config = dict(
    model='multi-label audio tagger',
    dataset='synthesized solo parts of chorales (CocoChorales)',
    norm='layernorm',
    mlp_ratio=3,
    head_dim=64,
    bias='qkv',
    depths=[2, 5, 2],
    eps=1e-08,
    precondition_frequency=20,
    epochs=15.9,
    final_lr_fraction=0,
    weight_decay=0.3,
)
Rows from block 6 of a small multi-label audio tagger, named by matrix and row number. Rows with one number belong to one neuron. Each number is 500 + 50 x the weight over its row's rms, rounded and kept within 0 to 999. All counts start at 0. Numbers have three digits each.
After each neuron's rows are labels from the 100 clips, of 14976, where the neuron reaches its highest value: "peak on" is the class under the peak; "peak in band" is the frequency band that holds the peak. Only what is clearly more common there than usual is listed. The data: synthesized solo parts of chorales (CocoChorales). In brackets: how many of the 100.
# fc1: MLP up (model.blocks.6.mlp.fc1.weight, 576x192), inputs 128-191
# fc2: MLP down (model.blocks.6.mlp.fc2.weight, 192x576, transposed), outputs 128-191

fc1.390:501539512469487504527467516487444439506563467469502522542494516487510475487494435505436488526526556657499458465601420531579526414574594586502493387524464469346456604413496536467482495542511493
fc2.390:502507453465473464518502560387473436554622519582461490529593478570564455485434489520390536517531365515472541453479510518494436515419522474536539453570457538490493569448612453461562543456538515
peak on: A3 (97)
peak in band: 250 to 500 Hz (100)

fc1.330:535529436526475482513412435522559530532528520475472540522435561593532606522483521519544515477512572445499414504508496578381414593488472420557448475468402502459543473551545499558522636456469487
fc2.330:537507418483530525515455499460465488500523425394504402449496530508379514455492482507496498501599497497533496507499559523499556544503513483524438468560565534504517487514500546523443510524500524
peak on: C#5 (31)
peak in band: 2000 to 4000 Hz (62); 250 to 500 Hz (31)

fc1.149:531514492523392445444447564489521502566476521476500398546534597544550508439421525492405556458482452460520441548505397552558474618519585360507446526478454564541456517540474448516493555612562499
fc2.149:462482405591390487499353509449509514500504605588476428523532518442451537492473440430568433518512571506525539456508400563517471512527589493530494512506470523527491501506479489422387545537488443
peak on: A#4 (65)
peak in band: 2000 to 4000 Hz (100)

fc1.1:451478565542537499495553543476518459605491546459453554518411610470515504548528433531524486602430469509524496458599506488467504519425481444513539529526480490491566434475523437609457579562489537
fc2.1:551505419469494468504462541589542455484433494442560548559511538501506530538466543541411527434520560524494547432581455523501418438432413593589476458461453511409530565575525394497471501461487482
peak on: D5 (57)
peak in band: 1000 to 2000 Hz (85)

fc1.155:495549414507521627474535544519492504484534527461581458552551456508524475518447508513468523518510501506592493571495542514452475483437547528498476584546519473492461553534481442555506494503545380
fc2.155:569530464578444497434471446452505492514555505530488565544543463504481490471575522482488447495536506510489421630505584501518468476498511533485448510523530403469541421519554546414432496518496476
peak on: A#3 (73)
peak in band: 0 to 250 Hz (100)

fc1.562:551500465505554469492537509560543515527525521434588478520535523423525493486558431405440560499530515500638496533468450580470543533509499545468434517509573491491522496463450614413425490476512465
fc2.562:501532505529449535439586659523518495496437509488459537489439528599458664556518535609536494499510517519524533532511451542513446481549478513513490514498469474394562548373489572501489496490480549
peak on: D#4 (91)
peak in band: 1000 to 2000 Hz (100)

fc1.354:556513508488490490477465399484475500582457547559430525646505461572610457593473496602573542479542523431510503480529475513540500493571478478487473655396486478500507515477560434487481473512517510
fc2.354:474533521537499566460491511454516497526529525507495522545544571486521430368460435501488620487565449520505484470494467431510502490477574492378465512513545506557517487410498424498447478551481494
peak on: A4 (48)
peak in band: 2000 to 4000 Hz (81)

fc1.365:642562378520559514513578443503450568451447491496499509425397495542481424592506505490489441563525546519506422439445499391454522544447469467465498541517473485541477513472409517546564500531450493
fc2.365:567569496498465578451506469443492499513519578556488607542511511429515474477467501528545465529431512478591565452378497457464522483500490540585520555456545524501483588481497432541500488519402512
peak on: silence (100)
peak in band: 500 to 1000 Hz (34)

fc1.278:581537568578458489509502467514439440518424497520467487329469451431505527509512509523524452561549500408410541465530587527478363485496506428493500524532524472561488506498506477571491496501561485
fc2.278:510472481552488583480529560509525486463502549500520444537467526547459532503435449435479547491502525497507508474515591543480477432571425517516559506503516580496469360500454440530468473515654499
peak on: C#5 (40)
peak in band: 4000 to 8000 Hz (100)

fc1.80:447466476500556500403456453568549527568561513439504581521442511592514518600577522440386588504502501496467442518513493492540499571516505428558519543559465489553581439419489501562526373480522470
fc2.80:518454517521506577474460525515493483457449497537425463523474585506448522530538495479484418445444523545515480474512581482526513547475571615487407499475615568583479554518504419492499571525466497
peak on: A#4 (53); B3 (30)
peak in band: 4000 to 8000 Hz (70)

fc1.374:526518466420504576550516458479505520497494391562579484495541599608504568462435626500478414515477541493475446434461395539497488498466402433562518509533431501403558538577533499493444489466516472
fc2.374:488463587539417540427542466499480530521488553477480483471570535487511409395462507464623476490446561494489506499420523513434508424523463506497535478482518494504451550510535505431539477522560533
peak on: A4 (81)
peak in band: 2000 to 4000 Hz (100)

fc1.507:492558486424503527512611510455413466453482503490497516527494486506517496446493538481545558480488489590453591447499526499509491524522493480545418587465342461510474487467531609514515579457401399
fc2.507:458499454536547529564529536469563542546497471487471462447579455508531462466543537522440497394415543497478537549354535519536506493453501542502518515552514469482600629448568444517533439532457529
peak on: A3 (78)
peak in band: 1000 to 2000 Hz (88)

fc1.196:573491519542483514467513453493551452482435558524497548502483543542534522492506555512484636452465510419523469562473459525463491419510446561560557491485545525497485533530487495506627493544457485
fc2.196:506592475453588543515554461498494480479494493489492437548583501477444483469493475471533523392533487463466550500484429500517506518533486452493482521503522443436493511507464483503491472577463469
peak on: silence (55)
peak in band: 4000 to 8000 Hz (90)

fc1.444:475499484483475513473516542516434483466522368549448485510458474506528546443521486527494505614482525515529578481523547517489424479481457485468410500492448446486476565454472489491509516567435461
fc2.444:480485511496514543521500508477528492519495478502605485516509415508497498489529549468515527430481509444464564534474552519509485500440417517536498519435468506512512654427550510608543491498520550
peak on: A3 (78)
peak in band: 1000 to 2000 Hz (100)

fc1.50:532449477370524523544482519449395528462460495584519474387536487567489592499431579419577541470475497517425477476488503610503390502524425491505512494469500501525544523488531554480446392541543492
fc2.50:571435408511599555542497550505404479508512487446411524456543559607526571466590387527489519495448514540518547509493442488459598429433466578486506488452503507481546580505470553533503498478462508
peak on: F#4 (99)
peak in band: 1000 to 2000 Hz (100)

fc1.185:567513481550493532540499485397446481552525399575511468567527491390550558407548493528587536497528458516488465465498490465482435436451452475448516512574550508469497532558510618494409470634520555
fc2.185:498449468520502462547437487519482497483506468483528510467510500550567609552468506575489614493447527491502556440528490367451547491476436443471564452406407502506422492503535587485555509446470448
peak on: F#4 (50)
peak in band: 1000 to 2000 Hz (50); 0 to 250 Hz (41)

fc1.134:597497421564503475492562486415498441536502522509500592529453471618518489503421642589490470537545483488510504500533498553552443554500461387506654475499453460479583506523448458531478541421477487
fc2.134:594568456478455463466546661419451460482530489534483646546528483526485498482496463527511422524521496489458515497490489515479554488536514427439568449469500488506451435518503449476437513414518470
peak on: D5 (60)
peak in band: 2000 to 4000 Hz (100)

fc1.334:501599480522519477405475504513534485591432510544448500562477487580500506522397476585528536548471495491493414490506502499497408498620411403500453642453467422565463466444526490531491498522486454
fc2.334:461524512510463523511515472515514495522506466465481488530606497492510543432501456475581508443491486518552499490500454472526518507526537437449417461516519449497473488506485508499497538570460433
peak on: B4 (100)
peak in band: 2000 to 4000 Hz (100)

fc1.186:608534414556503551479542516484494494458550542455470521503469466556479465526404619504547487477475417490478581415479503503553425497592444485512539452506539405495518451525508492497509529509467415
fc2.186:532506502431444505478520558397568495526519506514453637521586497497516502519475520508433505535498528462441436487468430524515517454453585429497549445438489557492460543438548474487404558519498488
peak on: D5 (52)
peak in band: 2000 to 4000 Hz (100)

fc1.123:414459497457551393466489465504481636567440431522527519398538527469429468487513506517500546466505446522436514498517408566447403559562473442528498483540558490604496501512429491500551537650471479
fc2.123:474505465553440510518436447500462525586516442523485595506495479463497425464513496523424412468488466470555551585473534443536536494493453538495421526513468581494654584496378497494528513491504383
peak on: A4 (66)
peak in band: 1000 to 2000 Hz (100)

fc1.468:460547467523496497465433567528552471475523518536445545527501477553424425451441445595482602500459504485487515537414471462529435510622534466462392529511509493555543447510503499522521388483586490
fc2.468:509434502513551547533468538543533524512551439497422512537476561506485519526460465564520453402543493499572500457531438483570485509486607510519530505400429452468501518505579557471518552530525469
peak on: silence (83)
peak in band: 4000 to 8000 Hz (73)

fc1.313:542525476479467519443471448461455478505432583499549442496480499458511490525546536492441458506433493468564584465512467551490503476452466439500525540560482501556411432481465472494476437504587478
fc2.313:426482449591487475498494628472474436492516501465492476476474513514482521489464504467506499530539488505489495599552518519563486493517426525517498443529617506552481511439368448577401507528582476
peak on: A#4 (76)
peak in band: 4000 to 8000 Hz (100)

fc1.34:477531517576494545509489497419530426496537397461446419573602489447476514333515540535508548498477412461476494470522485477516358438412475407484501507607636496492515545491492535470498411504500490
fc2.34:486535535551540539512490443495490487494562549653488513500548452525490565503532601470493458446531495487431536499561492425470507571441445480458550584461446480537492372550513589553494541560476508
peak on: A4 (32)
peak in band: 0 to 250 Hz (100)

fc1.238:489526550495494503551554512521487573433406587426493538472435507538411480586471516473482447475590390513402557444446535449388508499591513460534492494546625480473425561489429530482532576501477541
fc2.238:466538430510519450488482584458484495443499627557392494466540545465587503388513519491527517548526501498586475539491555457602500527446512511423502453601534447530480481470458464386548483542503459
peak on: A#4 (28); E3 (26)
peak in band: 0 to 250 Hz (36); 250 to 500 Hz (35)

fc1.89:490552582520429415504500484385523455561500476544514392501482431494552530510535512530572517506458511472472489614531495452523498466518422504472479525604504519439462490426566540512467408557480496
fc2.89:495532548566602431537620443513499574453455419462556485474549498488498520624488501585463569511505483398457525441543489520498549498503547507577545466461414482430455533547505547462564509439535492
peak on: F#4 (27)
peak in band: 0 to 250 Hz (100)

fc1.129:543552509488497494474495457478421488505533480469488558426515500514498512455457531505437490515409470580426454555574601496450447571531506527512546559497457494553608428471475401486499574551472546
fc2.129:600504458498428502542431472511515493511446453412513428416513548510451515527496455443463587450498507503504513593489536477464497529485482544457526467442452499516558413525570463553599619513634463
peak on: silence (56); C#5 (42)
peak in band: 1000 to 2000 Hz (100)

fc1.202:436524556575411471553526436558546458498495541470470432541503500554502486572409515527522536522444481517452488475550551521469435565556485568564530501544472499439527538427441475508470387515478427
fc2.202:498460500459501613424534479519462515516504506454460576535562414496469495511585407485506529453511506508486463544476472529526508570533427549560541512540486398453502604471501488543519466523460537
peak on: A#4 (25)
peak in band: 0 to 250 Hz (99)

fc1.572:469490564484523410500484471512461474528542512477487505460467515494484512506476523523531427490418479499528473455540574553431487493521596481495485474511457483600602418511499372519432542525478535
fc2.572:519557434450388508476455445527499532525480433496567442486490583506489526614535497508407526496540603531563484508546579498473404506498500493519495420442503509477510437535566322525526522593541493
peak on: C#5 (73)
peak in band: 1000 to 2000 Hz (87)

fc1.286:523471579511476449472517535519517452394541514492479522523519553510595520472511526501452669440498503423493494509458527491451497432520515590591490505498552588496510554554555549448521565517491510
fc2.286:468548494493527527523522462518473489480488468497499441563546494480494495468492468504508493426535482498443533465491459471490490464501532504494468519500512455480476542472493483555532467574436501
peak on: silence (60)
peak in band: 0 to 250 Hz (36)

fc1.422:474478490522472549565468521465470505462502523444538429603529490493557530510462519535525523523511507515498570622539486486599607548432450415465553547540452482527401646453499493385459518524504516
fc2.422:539499528456492596389515484531503548421536450434508484456595514533455528412530523438670574523469517476506516470438494464532540525525555521501555537478469492465447560487449504455533456429439537
peak on: B4 (29)
peak in band: 4000 to 8000 Hz (99)

fc1.205:512509561535479509516460558531523507482492537466482521495440581505538516546481505550459593537529526531509482457394431516549386411499418468515533634472464484469514510507484413471617504420560490
fc2.205:517515497461510529475525498510491490491560448499507525521565477450493508415584475510559491437513495490489500535472463481561491464486525554506439478377456457453508565493518518522435541506553483
peak on: C#5 (26)
peak in band: 0 to 250 Hz (65)

fc1.275:553520521502560497491427499427518436486498534366510460422478523310429511433405499511498478477530552565586509534491508479542492477465453514486479542521527486521504540500555432556591486457494469
fc2.275:561439505478517521465441549548583526510511431487493546523474462507485568529546568453565500487443511447486569557498483580498521434469661487540485506541465549482518512537574509560474528510512477
peak on: A3 (64)
peak in band: 4000 to 8000 Hz (99)

fc1.544:534450514474447467414458597501420403450493582525446580480543544516457499540506539500497508529570477493508435404508434503541445509487386473479408521585544402500468522461528566503482451527536396
fc2.544:473520522538473504468569507443458496473459478501493595483605488542470505447504484491642528501500460454562540578465523492490471621521482494475507533520507517398586527554421495462499579545501565
peak on: A#3 (86)
peak in band: 500 to 1000 Hz (86)

fc1.121:396594483457500523497624481423463451509547583416477467493556524451483569497514576521609534555566501555463499460491407507508543502511460449479561444523423496505502563509454548467515403418512477
fc2.121:469416489506483386525487436493519556496471475518490472481534515510508470518556537492615513500530549533493402432445532478509516517515527537529463421533490503495538613561466587527499535488429598
peak on: F#4 (44)
peak in band: 4000 to 8000 Hz (100)

fc1.38:453611492527446566470593463494493439536594578515442470518454528464511536461553494494556527588495492585585443439537435471486501544528483460481553577518478498486507502536471494585582407320463448
fc2.38:519396473493561475523502400431486547456527553505414480503559507515531501436565516511497568480575523538471337441502491509462542488498532553473412476519512473515557580569506609498492499529489573
peak on: F#4 (28)
peak in band: 4000 to 8000 Hz (100)

fc1.569:518479514482594452413522466518479463419513493385492480587569497479500511542397674416499582507475478405546523532475483491625578602523551498486483516464478476437534540513500468518543409473580477
fc2.569:520555544549434470461518403496559541541549514457538554532502510471510617487440504505569563501507467489487493474445608532510496637479529414507514554452597505460395446466600456489483483463522406
peak on: D#5 (70)
peak in band: 250 to 500 Hz (98)

fc1.406:530525509567517533523481425457505519516539478448490500469482546535435519542527508581452635432533450546501458508484514506412470501545518534511486411470468566433440503485509524458616536476646531
fc2.406:601548551552533606425463549428492586490533493388533510519454475501461469477578539530588524520473499459549418529438529548526549489549494482511579480477528482499564447501522548543474563507518491
peak on: F#4 (47)
peak in band: 0 to 250 Hz (100)

fc1.417:581591533392526494531483510487491416518559442507500464555536522552511497499508449576314563517483550553554466492584416543550486473487558561560472390515547468385530531449496493503504543503564457
fc2.417:499456444452500508520507524459457448542597450533507526549553437531545542402502502500463484527519383464478514511461478573486438603382556470538478437549495547417496579551491451467553532521473527
peak on: A3 (92)
peak in band: 250 to 500 Hz (97)

fc1.392:455446466457440467511511486540509510455415537507423580534481429480469593628513486394493471470532458468587521458507501519384482540539577516499455520516527491537477445468503491538418475415531509
fc2.392:350532418405527534397513496462405484487467603453495589548448537502564560470565463510542502545504532560553495474501514539487521508525506441556479550549529428529480471476454490447509482503570518
peak on: D#4 (26); A#3 (25)
peak in band: 500 to 1000 Hz (80)

fc1.573:481591494436431514534533556522627488459517429550493444488390467430539487569503573468481449528523466508417451510496498499536530562494565563508477502353458491493595484505494514477421518423497476
fc2.573:528454599509551365432540496466532600573485493567482593474438510501564497649545569624401583546453514498495502481558526530514514422454522401555522501494466541539546448583467495505498508530476549
peak on: C#5 (31); E5 (30)
peak in band: 250 to 500 Hz (69); 500 to 1000 Hz (31)

fc1.234:504636519455513553436648520449405409542608513428500486460529472447532546506634499498500507536566485576557538487492475430513502569506491396537519484505473399479472480569457434577542446406474462
fc2.234:488348468498518446610565405466467445537459564515455427480510527554509470500559511521576481526574501506500396463573464567477478478499482575572512436570471502533542535553455595532504497518411604
peak on: A4 (54)
peak in band: 4000 to 8000 Hz (100)

fc1.112:540453584502537488499530481579556519504371537521547523588513465468497495525547441433500464542500495455374532518434514494505511578482517474421504541537482499473437456491432471529479426546451485
fc2.112:522447491541568534441523578400514480489514472583516530507512388549417455437464522497505430468500478484506543533469419495498477493503457475513561602451492467533561499464510511476469479462504500
peak on: D5 (60)
peak in band: 4000 to 8000 Hz (100)

fc1.373:580520518507405482505474519551511446509522544502561493468511576497540504512509562574553540530549474473497446527435448539532437537483536481474502510473491504548526562527425389534607529477491511
fc2.373:504523479522523567542546539537472452502517484482531446478568500474535503469540468443522442451490494506598455500515403512501434463554507506520406495427389491499469444471528537582468501539526522
peak on: D5 (32)
peak in band: 0 to 250 Hz (98)

fc1.214:504497533464448447511535462528466511549482547545481479480503496458593462567486535544487500485422469357511499461497525517559469509500594400516508469534503479504548574494491510458496505545540438
fc2.214:488592486482517470474457522676509520501429461522521484492474531496525537552489527534380530498405442424481496562482520580495500442466532499386556342543519540435516559527434498433435481506603436
peak on: A3 (95)
peak in band: 500 to 1000 Hz (100)

fc1.233:531607533500537499515614492441490564439503489508561520511494443522498491455548532480551516515501463414544492492498506531332455524515471516497513400457509515503479570486426555512485476498544532
fc2.233:600520437524464509537622513464547528464417472511511520485490506501478447593488529480496555569521506557498488500499418484479543597582565525555531475551387505484501465483442507487464531642488612
peak on: A4 (33)
peak in band: 0 to 250 Hz (99)

fc1.22:482530450523503586398455459529495525510452500482389526448473453544458513444412490578448520642494448507535541534512464526467480495503451499532408518527422459530504594486507507586555423490433496
fc2.22:510458491527549511458483517535470535466503587502466510516467438455507531417497504507486527509475503514489495499495565480521536502556505584358508482429482530403479512465444598546545504538537490
peak on: B4 (82)
peak in band: 2000 to 4000 Hz (94)

fc1.539:516493437536447389534384544465462523470446561458498384501525508563463453560555464542402534501541438459463508539594460462541439589425508476499405571504452495453527563523489406568588535473488494
fc2.539:464497426518494502568463502454435492502496527509518420512483687502445506550517440436527409506532510515502518470515522569503514599512586615451490568502530493467450576512468497580438526482446496
peak on: B3 (68)
peak in band: 2000 to 4000 Hz (100)

fc1.316:532504475485484494469550490501527505522488486530443511514521557472501678474487386556554511505563424526488513447496557500437466447462455484487585480555626495501509411635435480504511502617469506
fc2.316:539565392491532472520491498570390485501469503501477501528395500520502528509436491536474468588467464473455501554518482464514431351528415452542654533491540430509529401579515523429542473446507526
peak on: F#4 (80)
peak in band: 1000 to 2000 Hz (89)

fc1.397:498534463503550595507506530507453500545457396570556422531556510534543491497431462585478487542471517457593479434448517537529445447610456502515413613465431495516496496520521475521545467624479500
fc2.397:576568567504483522394572497518507456606474481463438542495510593520558485492480466453545497512440487534500445449562497493519516449500594446505462461504513452517472406463503545500511479514476420
peak on: B4 (53); G4 (28)
peak in band: 2000 to 4000 Hz (100)

fc1.41:487567568458484547543513487494523531441400473514529481601441510426533489490443456598500564545520473486539525565509558565513482417474459526417465519515428569439554578478486553485492553429477569
fc2.41:509472481463380389483616527450505509552511482534423491486499543503487476556492434485484479509450534490565470398514579570524587479483532499522530414537501477540492494440401505592520547539472528
peak on: B4 (51)
peak in band: 4000 to 8000 Hz (100)

fc1.173:463524425500472598450472516456400586539463450529557412512543581495518602529600565505502426507472483542482476585539490539538474466458450435453463573541469499532454489496518501557508534580477531
fc2.173:396459502538483490431506480437512495568459536375492566464524492484483481491517448475580452478433511542531581550461454520514512522550475493517517515535494500489538520488477515437431561427540489
peak on: D#4 (64)
peak in band: 4000 to 8000 Hz (86)

fc1.280:431458526512605546500506568374442442471523511502445625514407611498496543504522582516495551545414525530483493458453450510511490401537435538426573541511443516539488487499492414537407585537613485
fc2.280:445552523507502462407512517407510552504497481476550514527460547478497449496600513464527568412515539472519605536482469449613477522495456584516568520495581499408522536587444530536556465500550522
peak on: B3 (68)
peak in band: 0 to 250 Hz (93)

fc1.197:486554484513517558478527575530464527547471456466592474546559563443478504428517484506516530578447445461505491613505469562564471585462481466467517478480342452575407510426406501456500471529491509
fc2.197:513463460512496674434508471558514459504464498527502504497574450453362509448506482392500475428489463506621472490526466495555472570512546544601637546516470491574503560510426499476506509545543486
peak on: silence (56)
peak in band: 4000 to 8000 Hz (63)

fc1.557:612518583369450449472541523500558504475444552496503523505502528500496490473422556606499528414514484525525528594415499359412493453491567528498508504430564468509449520491493599475500521435499581
fc2.557:493541476469538569494461510533558449461511495517447485474587435576520481446499510510450450510475478452442503559581488478522498553509523569451462508535510511481402470543529529515520531544488509
peak on: D#4 (54); C#4 (44)
peak in band: 250 to 500 Hz (100)

fc1.364:477468445515549548523478529551495539495508519513454523409543548419640557460558537516514501583453463558522496539448494517430446475481492465563533383452498493571509418543479530471506500480539543
fc2.364:523600540510423574534471494536512511505539491409563420519506525491432456409508500538486539379596499494517509567418530428567494521515506565499514474467551504450465454415490546455492513485534500
peak on: A#3 (85)
peak in band: 0 to 250 Hz (100)

fc1.26:498501506490516520518492500542489491434605556582400508466426533406569495495450500375398522613563489471498542469551512539463500558495513546541494562494425506400493454459611500477515523480493446
fc2.26:528489489513454502626376531525481501519454490453506425515486418477425533514507526553500463446415505510495429501480539542496493472504476496560451441516504550519553517557428491523485517507514536
peak on: C#5 (50); D5 (42)
peak in band: 250 to 500 Hz (93)

fc1.461:519479480499494554569473431508534493571407486511440477495467520486559535565496453569583518501462386456473510526441449442546563495551526522433512499518497478514385595529502465587514457502515480
fc2.461:533441491507506532465398448461490457516471436616459488486452482478459528495436404503481490605473543533422506574539442547470501543566540496492479496456537420529426451391509556535623479514497482
peak on: D#5 (64)
peak in band: 2000 to 4000 Hz (100)

fc1.368:529497496452415481543513613436520434501521502450550444487495532528453449504491434654531543531482510476502422515468515551436466485494567452539553547528494517507483604420428503537494417430512534
fc2.368:423510518540508567495593457557497550494477487469481448454552475467553525591483442474519471429458529515492466502452429538505440471568497524573490498499433523497438451416516443506431529484508524
peak on: B4 (30); A#4 (29)
peak in band: 0 to 250 Hz (100)

fc1.166:477481617501435465495514415452491531457496440493490462528452504491577584462519493657468581453478514504590482546490516468556510498511458491500555441494483499491503462483530524485449436514410496
fc2.166:500534560525556393478617402472490533539482437566450482515562551544497511564490495521483566579532496444418462464570426550532525622464514477520515547528482462547467495540489510548559520493474589
peak on: A#4 (25)
peak in band: 0 to 250 Hz (95)

fc1.563:508493427573523430471391425503537392511496564490501547528501528510428528574501521512537533562504521506504529501479413511509463392579506470458518616452404476500440505515516450542453562536517540
fc2.563:526520497497514454480525587508502585461499379427541548502531478515417504429524478508468535423520502459475514527498485452492538462545531524509495476456561440489519531547499492493442551546423502
peak on: A3 (45)
peak in band: 2000 to 4000 Hz (100)

fc1.43:567577590479523567513527555446435555447507486538444589467596465509485466614416550486486525471549509557472442446626581540479433463476496485484528503513481499581506568413412531493475518492467484
fc2.43:456476505420484577547418419532437493490519492543495529482465471509480485518531537517564492524443439471449478486495521454444529578469558478474474477475515533417501556561453476509492560486530565
peak on: D#4 (50); F#4 (26)
peak in band: 500 to 1000 Hz (65); 1000 to 2000 Hz (35)

fc1.144:499468622457415459466472497555515460470578390400515573490584540553544497596433560518441526494477438408524534522494550476488494425531479618514516468495511514489472497477449474453423560476610493
fc2.144:506551499479527503571529542507461571439492560513563466503496429478500476437509425494429522478463488471445502519503536503494523484457448489493481483530446526521496500575473516473466497470464546
peak on: A#4 (100)
peak in band: 250 to 500 Hz (100)

fc1.219:581482550450516509472513524433488489445494447590479448472472502509528511432484479509519579482519635415444512486481504491548526431527591479443466566486500454481553463528652433476634513468468393
fc2.219:460387410533503522498509530527480509469470481392483574489607473610472493484526491487565504470465472500519525448404475492513462470515595501529542480464427482499491485499475444534465474476543581
peak on: B3 (49); G3 (25)
peak in band: 0 to 250 Hz (61); 250 to 500 Hz (38)