From a checkpoint of a small multi-label audio tagger: 5.37M parameters, 15.9 epochs.
Rows from block 6 of a small multi-label audio tagger, named by matrix and row number. Rows with one number belong to one neuron. Each number is 128 + 32 x the weight over its row's rms, rounded and kept within 0 to 255. All counts start at 0. Numbers have three digits each.
After each neuron's rows are labels from the 100 clips, of 14976, where the neuron reaches its highest value: "strongest on" is what is common among them. Only what is clearly more common there than usual is listed. The data: synthesized solo parts of chorales (CocoChorales).
# fc1: MLP up (model.blocks.6.mlp.fc1.weight, 576x192), inputs 128-191
# fc2: MLP down (model.blocks.6.mlp.fc2.weight, 192x576, transposed), outputs 128-191

fc1.9:107113119143107061123088078155143143161073108172158153190083136180164195223079099154108134119156081109112096125110132059161094166090136123091159121120104135141139168134147115148116145133101140
fc2.9:132154138138139125115124142064122082135179081106123173156161108136073143055142118139119074076153126112177171152118133123134144120145154122112143129107132125079103117132087137176125186143132134
strongest on: note E4; clarinet; note F#4

fc1.242:073127117191090090085078118145140112123120153139082180121120113102152125079160176131123127149142038131093097106097111128182110096137062134113159131100149085128105137140127078137139118141139189
fc2.242:133120136155179065157086195174122175030165181184113211107102142060232099107106112132125134128159159166122160137125168144131118108116136164116089114122131113143104149099161125083111163096094130
strongest on: note F#5; note E5; trumpet; note G#5

fc1.146:129147091131077166065120140125121138121124176083091176141090134181092120075146111137081150193131062125077119185124137084126128138192109133121102114145144130158103111113147193137103088161189159
fc2.146:115123133097165153122129141149116125157127127116081128134118127129109166096128133143121121092152154122166120128118098122170111137107152127166171117054078084131150145116173141070185165090129135
strongest on: note F5; clarinet; note D#5; note G5

fc1.198:111070156159135198107148078123115174121150159089073119163146143187144105206138155194151140117096107137105110127113085142147049144129095121114112118100145140098082156128146087131178147128108132
fc2.198:119123128129168211100119088109124118160153125135131113108191154128153089125148120081116096082084136122188148141156129104146153092099153149207150140117105149126124147138118125120115133111101135
strongest on: note F#5; violin; note E5; note C#5

fc1.308:151120062176143166138190128129133105167124111168129133142126185158139144177147131177106152119094116143101129156104081081114150103162096117106160114075174111156044189134151082158155112132133117
fc2.308:142112126178143195087188098081141152163138122140109136138150123115079115075130123162124190054120100135125122164088178106102128124070122149111079100142140083125111179077110094119146169130136122
strongest on: note F5; note D#5; trumpet; note C#5

fc1.388:132118127200133088066117099125196134211133090144114186133103128155107144107140135178105081163143105122141114129175126119128114139098099039104173168131197129161102155131125071131170060084165100
fc2.388:066118110144108087130084093067092156153134138143111117119143155101127089097068128117073127128133131159147127159139163105105133145130165134104119120140149146134120126099154076135147142152124152
strongest on: note F5; violin; note F#5; note G#5

fc1.36:137064148161147104072091110116080125183087129158137117106149154182162163197101109171086101157141120094068140178106122087085114147145098092147110197092120112137124164115120121181118206171120119
fc2.36:134116149107095091146148127126073110145165117108132102159129105127099107084129095089187042115129110148172154135110110083089119178164182135119113154110161096148105100142083155164105119132129127
strongest on: cello; note B3; note D#4; note A#3

fc1.423:084118124141113149203123106134100159121139168080097113098073147117093184146069141101140127155180139156131077091116138147135076092141182131049155106117084102145087109111114147169121155128138074
fc2.423:135129065135094054156177113160159097150169131121139164106148107149109133091166132123122093120140117123126096129128142121125125108108199132126147137239069105138133127120128095155115117075132062
strongest on: note E4; clarinet; note D4; note F#4

fc1.152:120138191160112092103101134133125097049147167129128079144138084134217138163125110131154155124145124118150173103129091118140094110200076174131172180047139123070114157130117103145120091095146174
fc2.152:106107153138115150126163111130114170122119136104107108122132105149036110111207099157197151137129089112146131166113131173158128176134088142167194179101100112107125177106067090128110143142128133
strongest on: clarinet; note A4; note E4; note G4

fc1.78:163160121112121145163145173132123122151151103181119153108124169096176137096106071168098137119131127142155167105136125115146128120209114140154171119114078124143114114130125079104172074136051116
fc2.78:111091166130123143113106136188126109115151124052114151139124077095128143083103166126133128121103070107107069133095130124106142118105160153086031111147156090144123097127115168141124135122143075
strongest on: clarinet; note C#4; note B3; note D#4

fc1.178:179150112125184171144176090171101135138118110113176079130164094130110144150128137136165112127128042123094126094154126108120111122093110140101140124136126105108126199166133134178151171118129123
fc2.178:160113127126183123147135084130135118107123125144126187085175103131103143102152170118110143118152108141134107167132081130103124128142155142134140127175183118109127122146209104159153068160146107
strongest on: note E4; viola; note F#4; note D4

fc1.142:139164125134138127086140117148189107155107120103092115163113167121086145192113036157139135149128143149127085124195144123151172143143117101064174116127169153136084086187122119131120119154091104
fc2.142:114147172159093117128130145139194190138083130147091159110136068193117094168130127135088094191128082123084144131076126116106125121145080148112113188074123167117142107121136193102099150123173070
strongest on: note F5; flute; note G5; note D#5

fc1.52:098100136095091112145109075167121118129074112165118134133069160134198174142043164120119213134101131117114139166140110159139091142135089142168211119144095167098163131126084108121118134108116095
fc2.52:137158077136136127098078137105137138116116131048125155169129156117102089134183082149176154120129198102158134114090125134107145112139069091128128086162152109138080139095138101131121109132138115
strongest on: clarinet; note B3; note E4; viola

fc1.508:090128136101167122139111146144143067137080097132191112155101071098118165155141115161120138102194139084115087164159149122135079122184123116114130122115169112175113131143103098143129098173084136
fc2.508:102076186151116106133192169153178081129151130142127110131072145119126125108115113106155122107119142136126122122175119099092084096132120107135140187111173115153144104166042137210080134161173095
strongest on: note F5; violin; note G5; note D#5

fc1.438:104130156140123175188121097146133129124101159072088132168139163130114187127081174126138102143090063149133175117128107134132169084086186165088152121089110144164154121125112129127135132117142129
fc2.438:114165143129109135129161132143130197111128151108133173134096114116139168095199129143152106132170118129113129126113155134139133143130164057125145178200105133150137177119142114106104134074119113
strongest on: note E4; note F#4; trombone; instrument: clarinet

fc1.76:136166162073147166118168178135203108139025105131148084103124092123157122160122134112095155148103137062129086137144136135043084127075106151103119119124143123189121114145091125187114114210148132
fc2.76:138114107117111071138173137125141128131142140112164129089143132192131175150049146115130136184090117138125107066173140170133104082126120075135132138151155105134133093123090120197055097180162138
strongest on: note F5; note G5; trumpet; note D#5

fc1.476:146127138167153109098117162135130093108125159150143149144052218056118206127112151122119142115086134161103096092118112180133108143159146124125119130110182106141161094123136138175090108096075106
fc2.476:108180126101099159141133126147185172105126126060170117107136151154125072127146114097133118135132139104133158097118133107139108134095141095102120120136046125105124149164120158103120126135127195
strongest on: note E4; clarinet; note F#4; note G4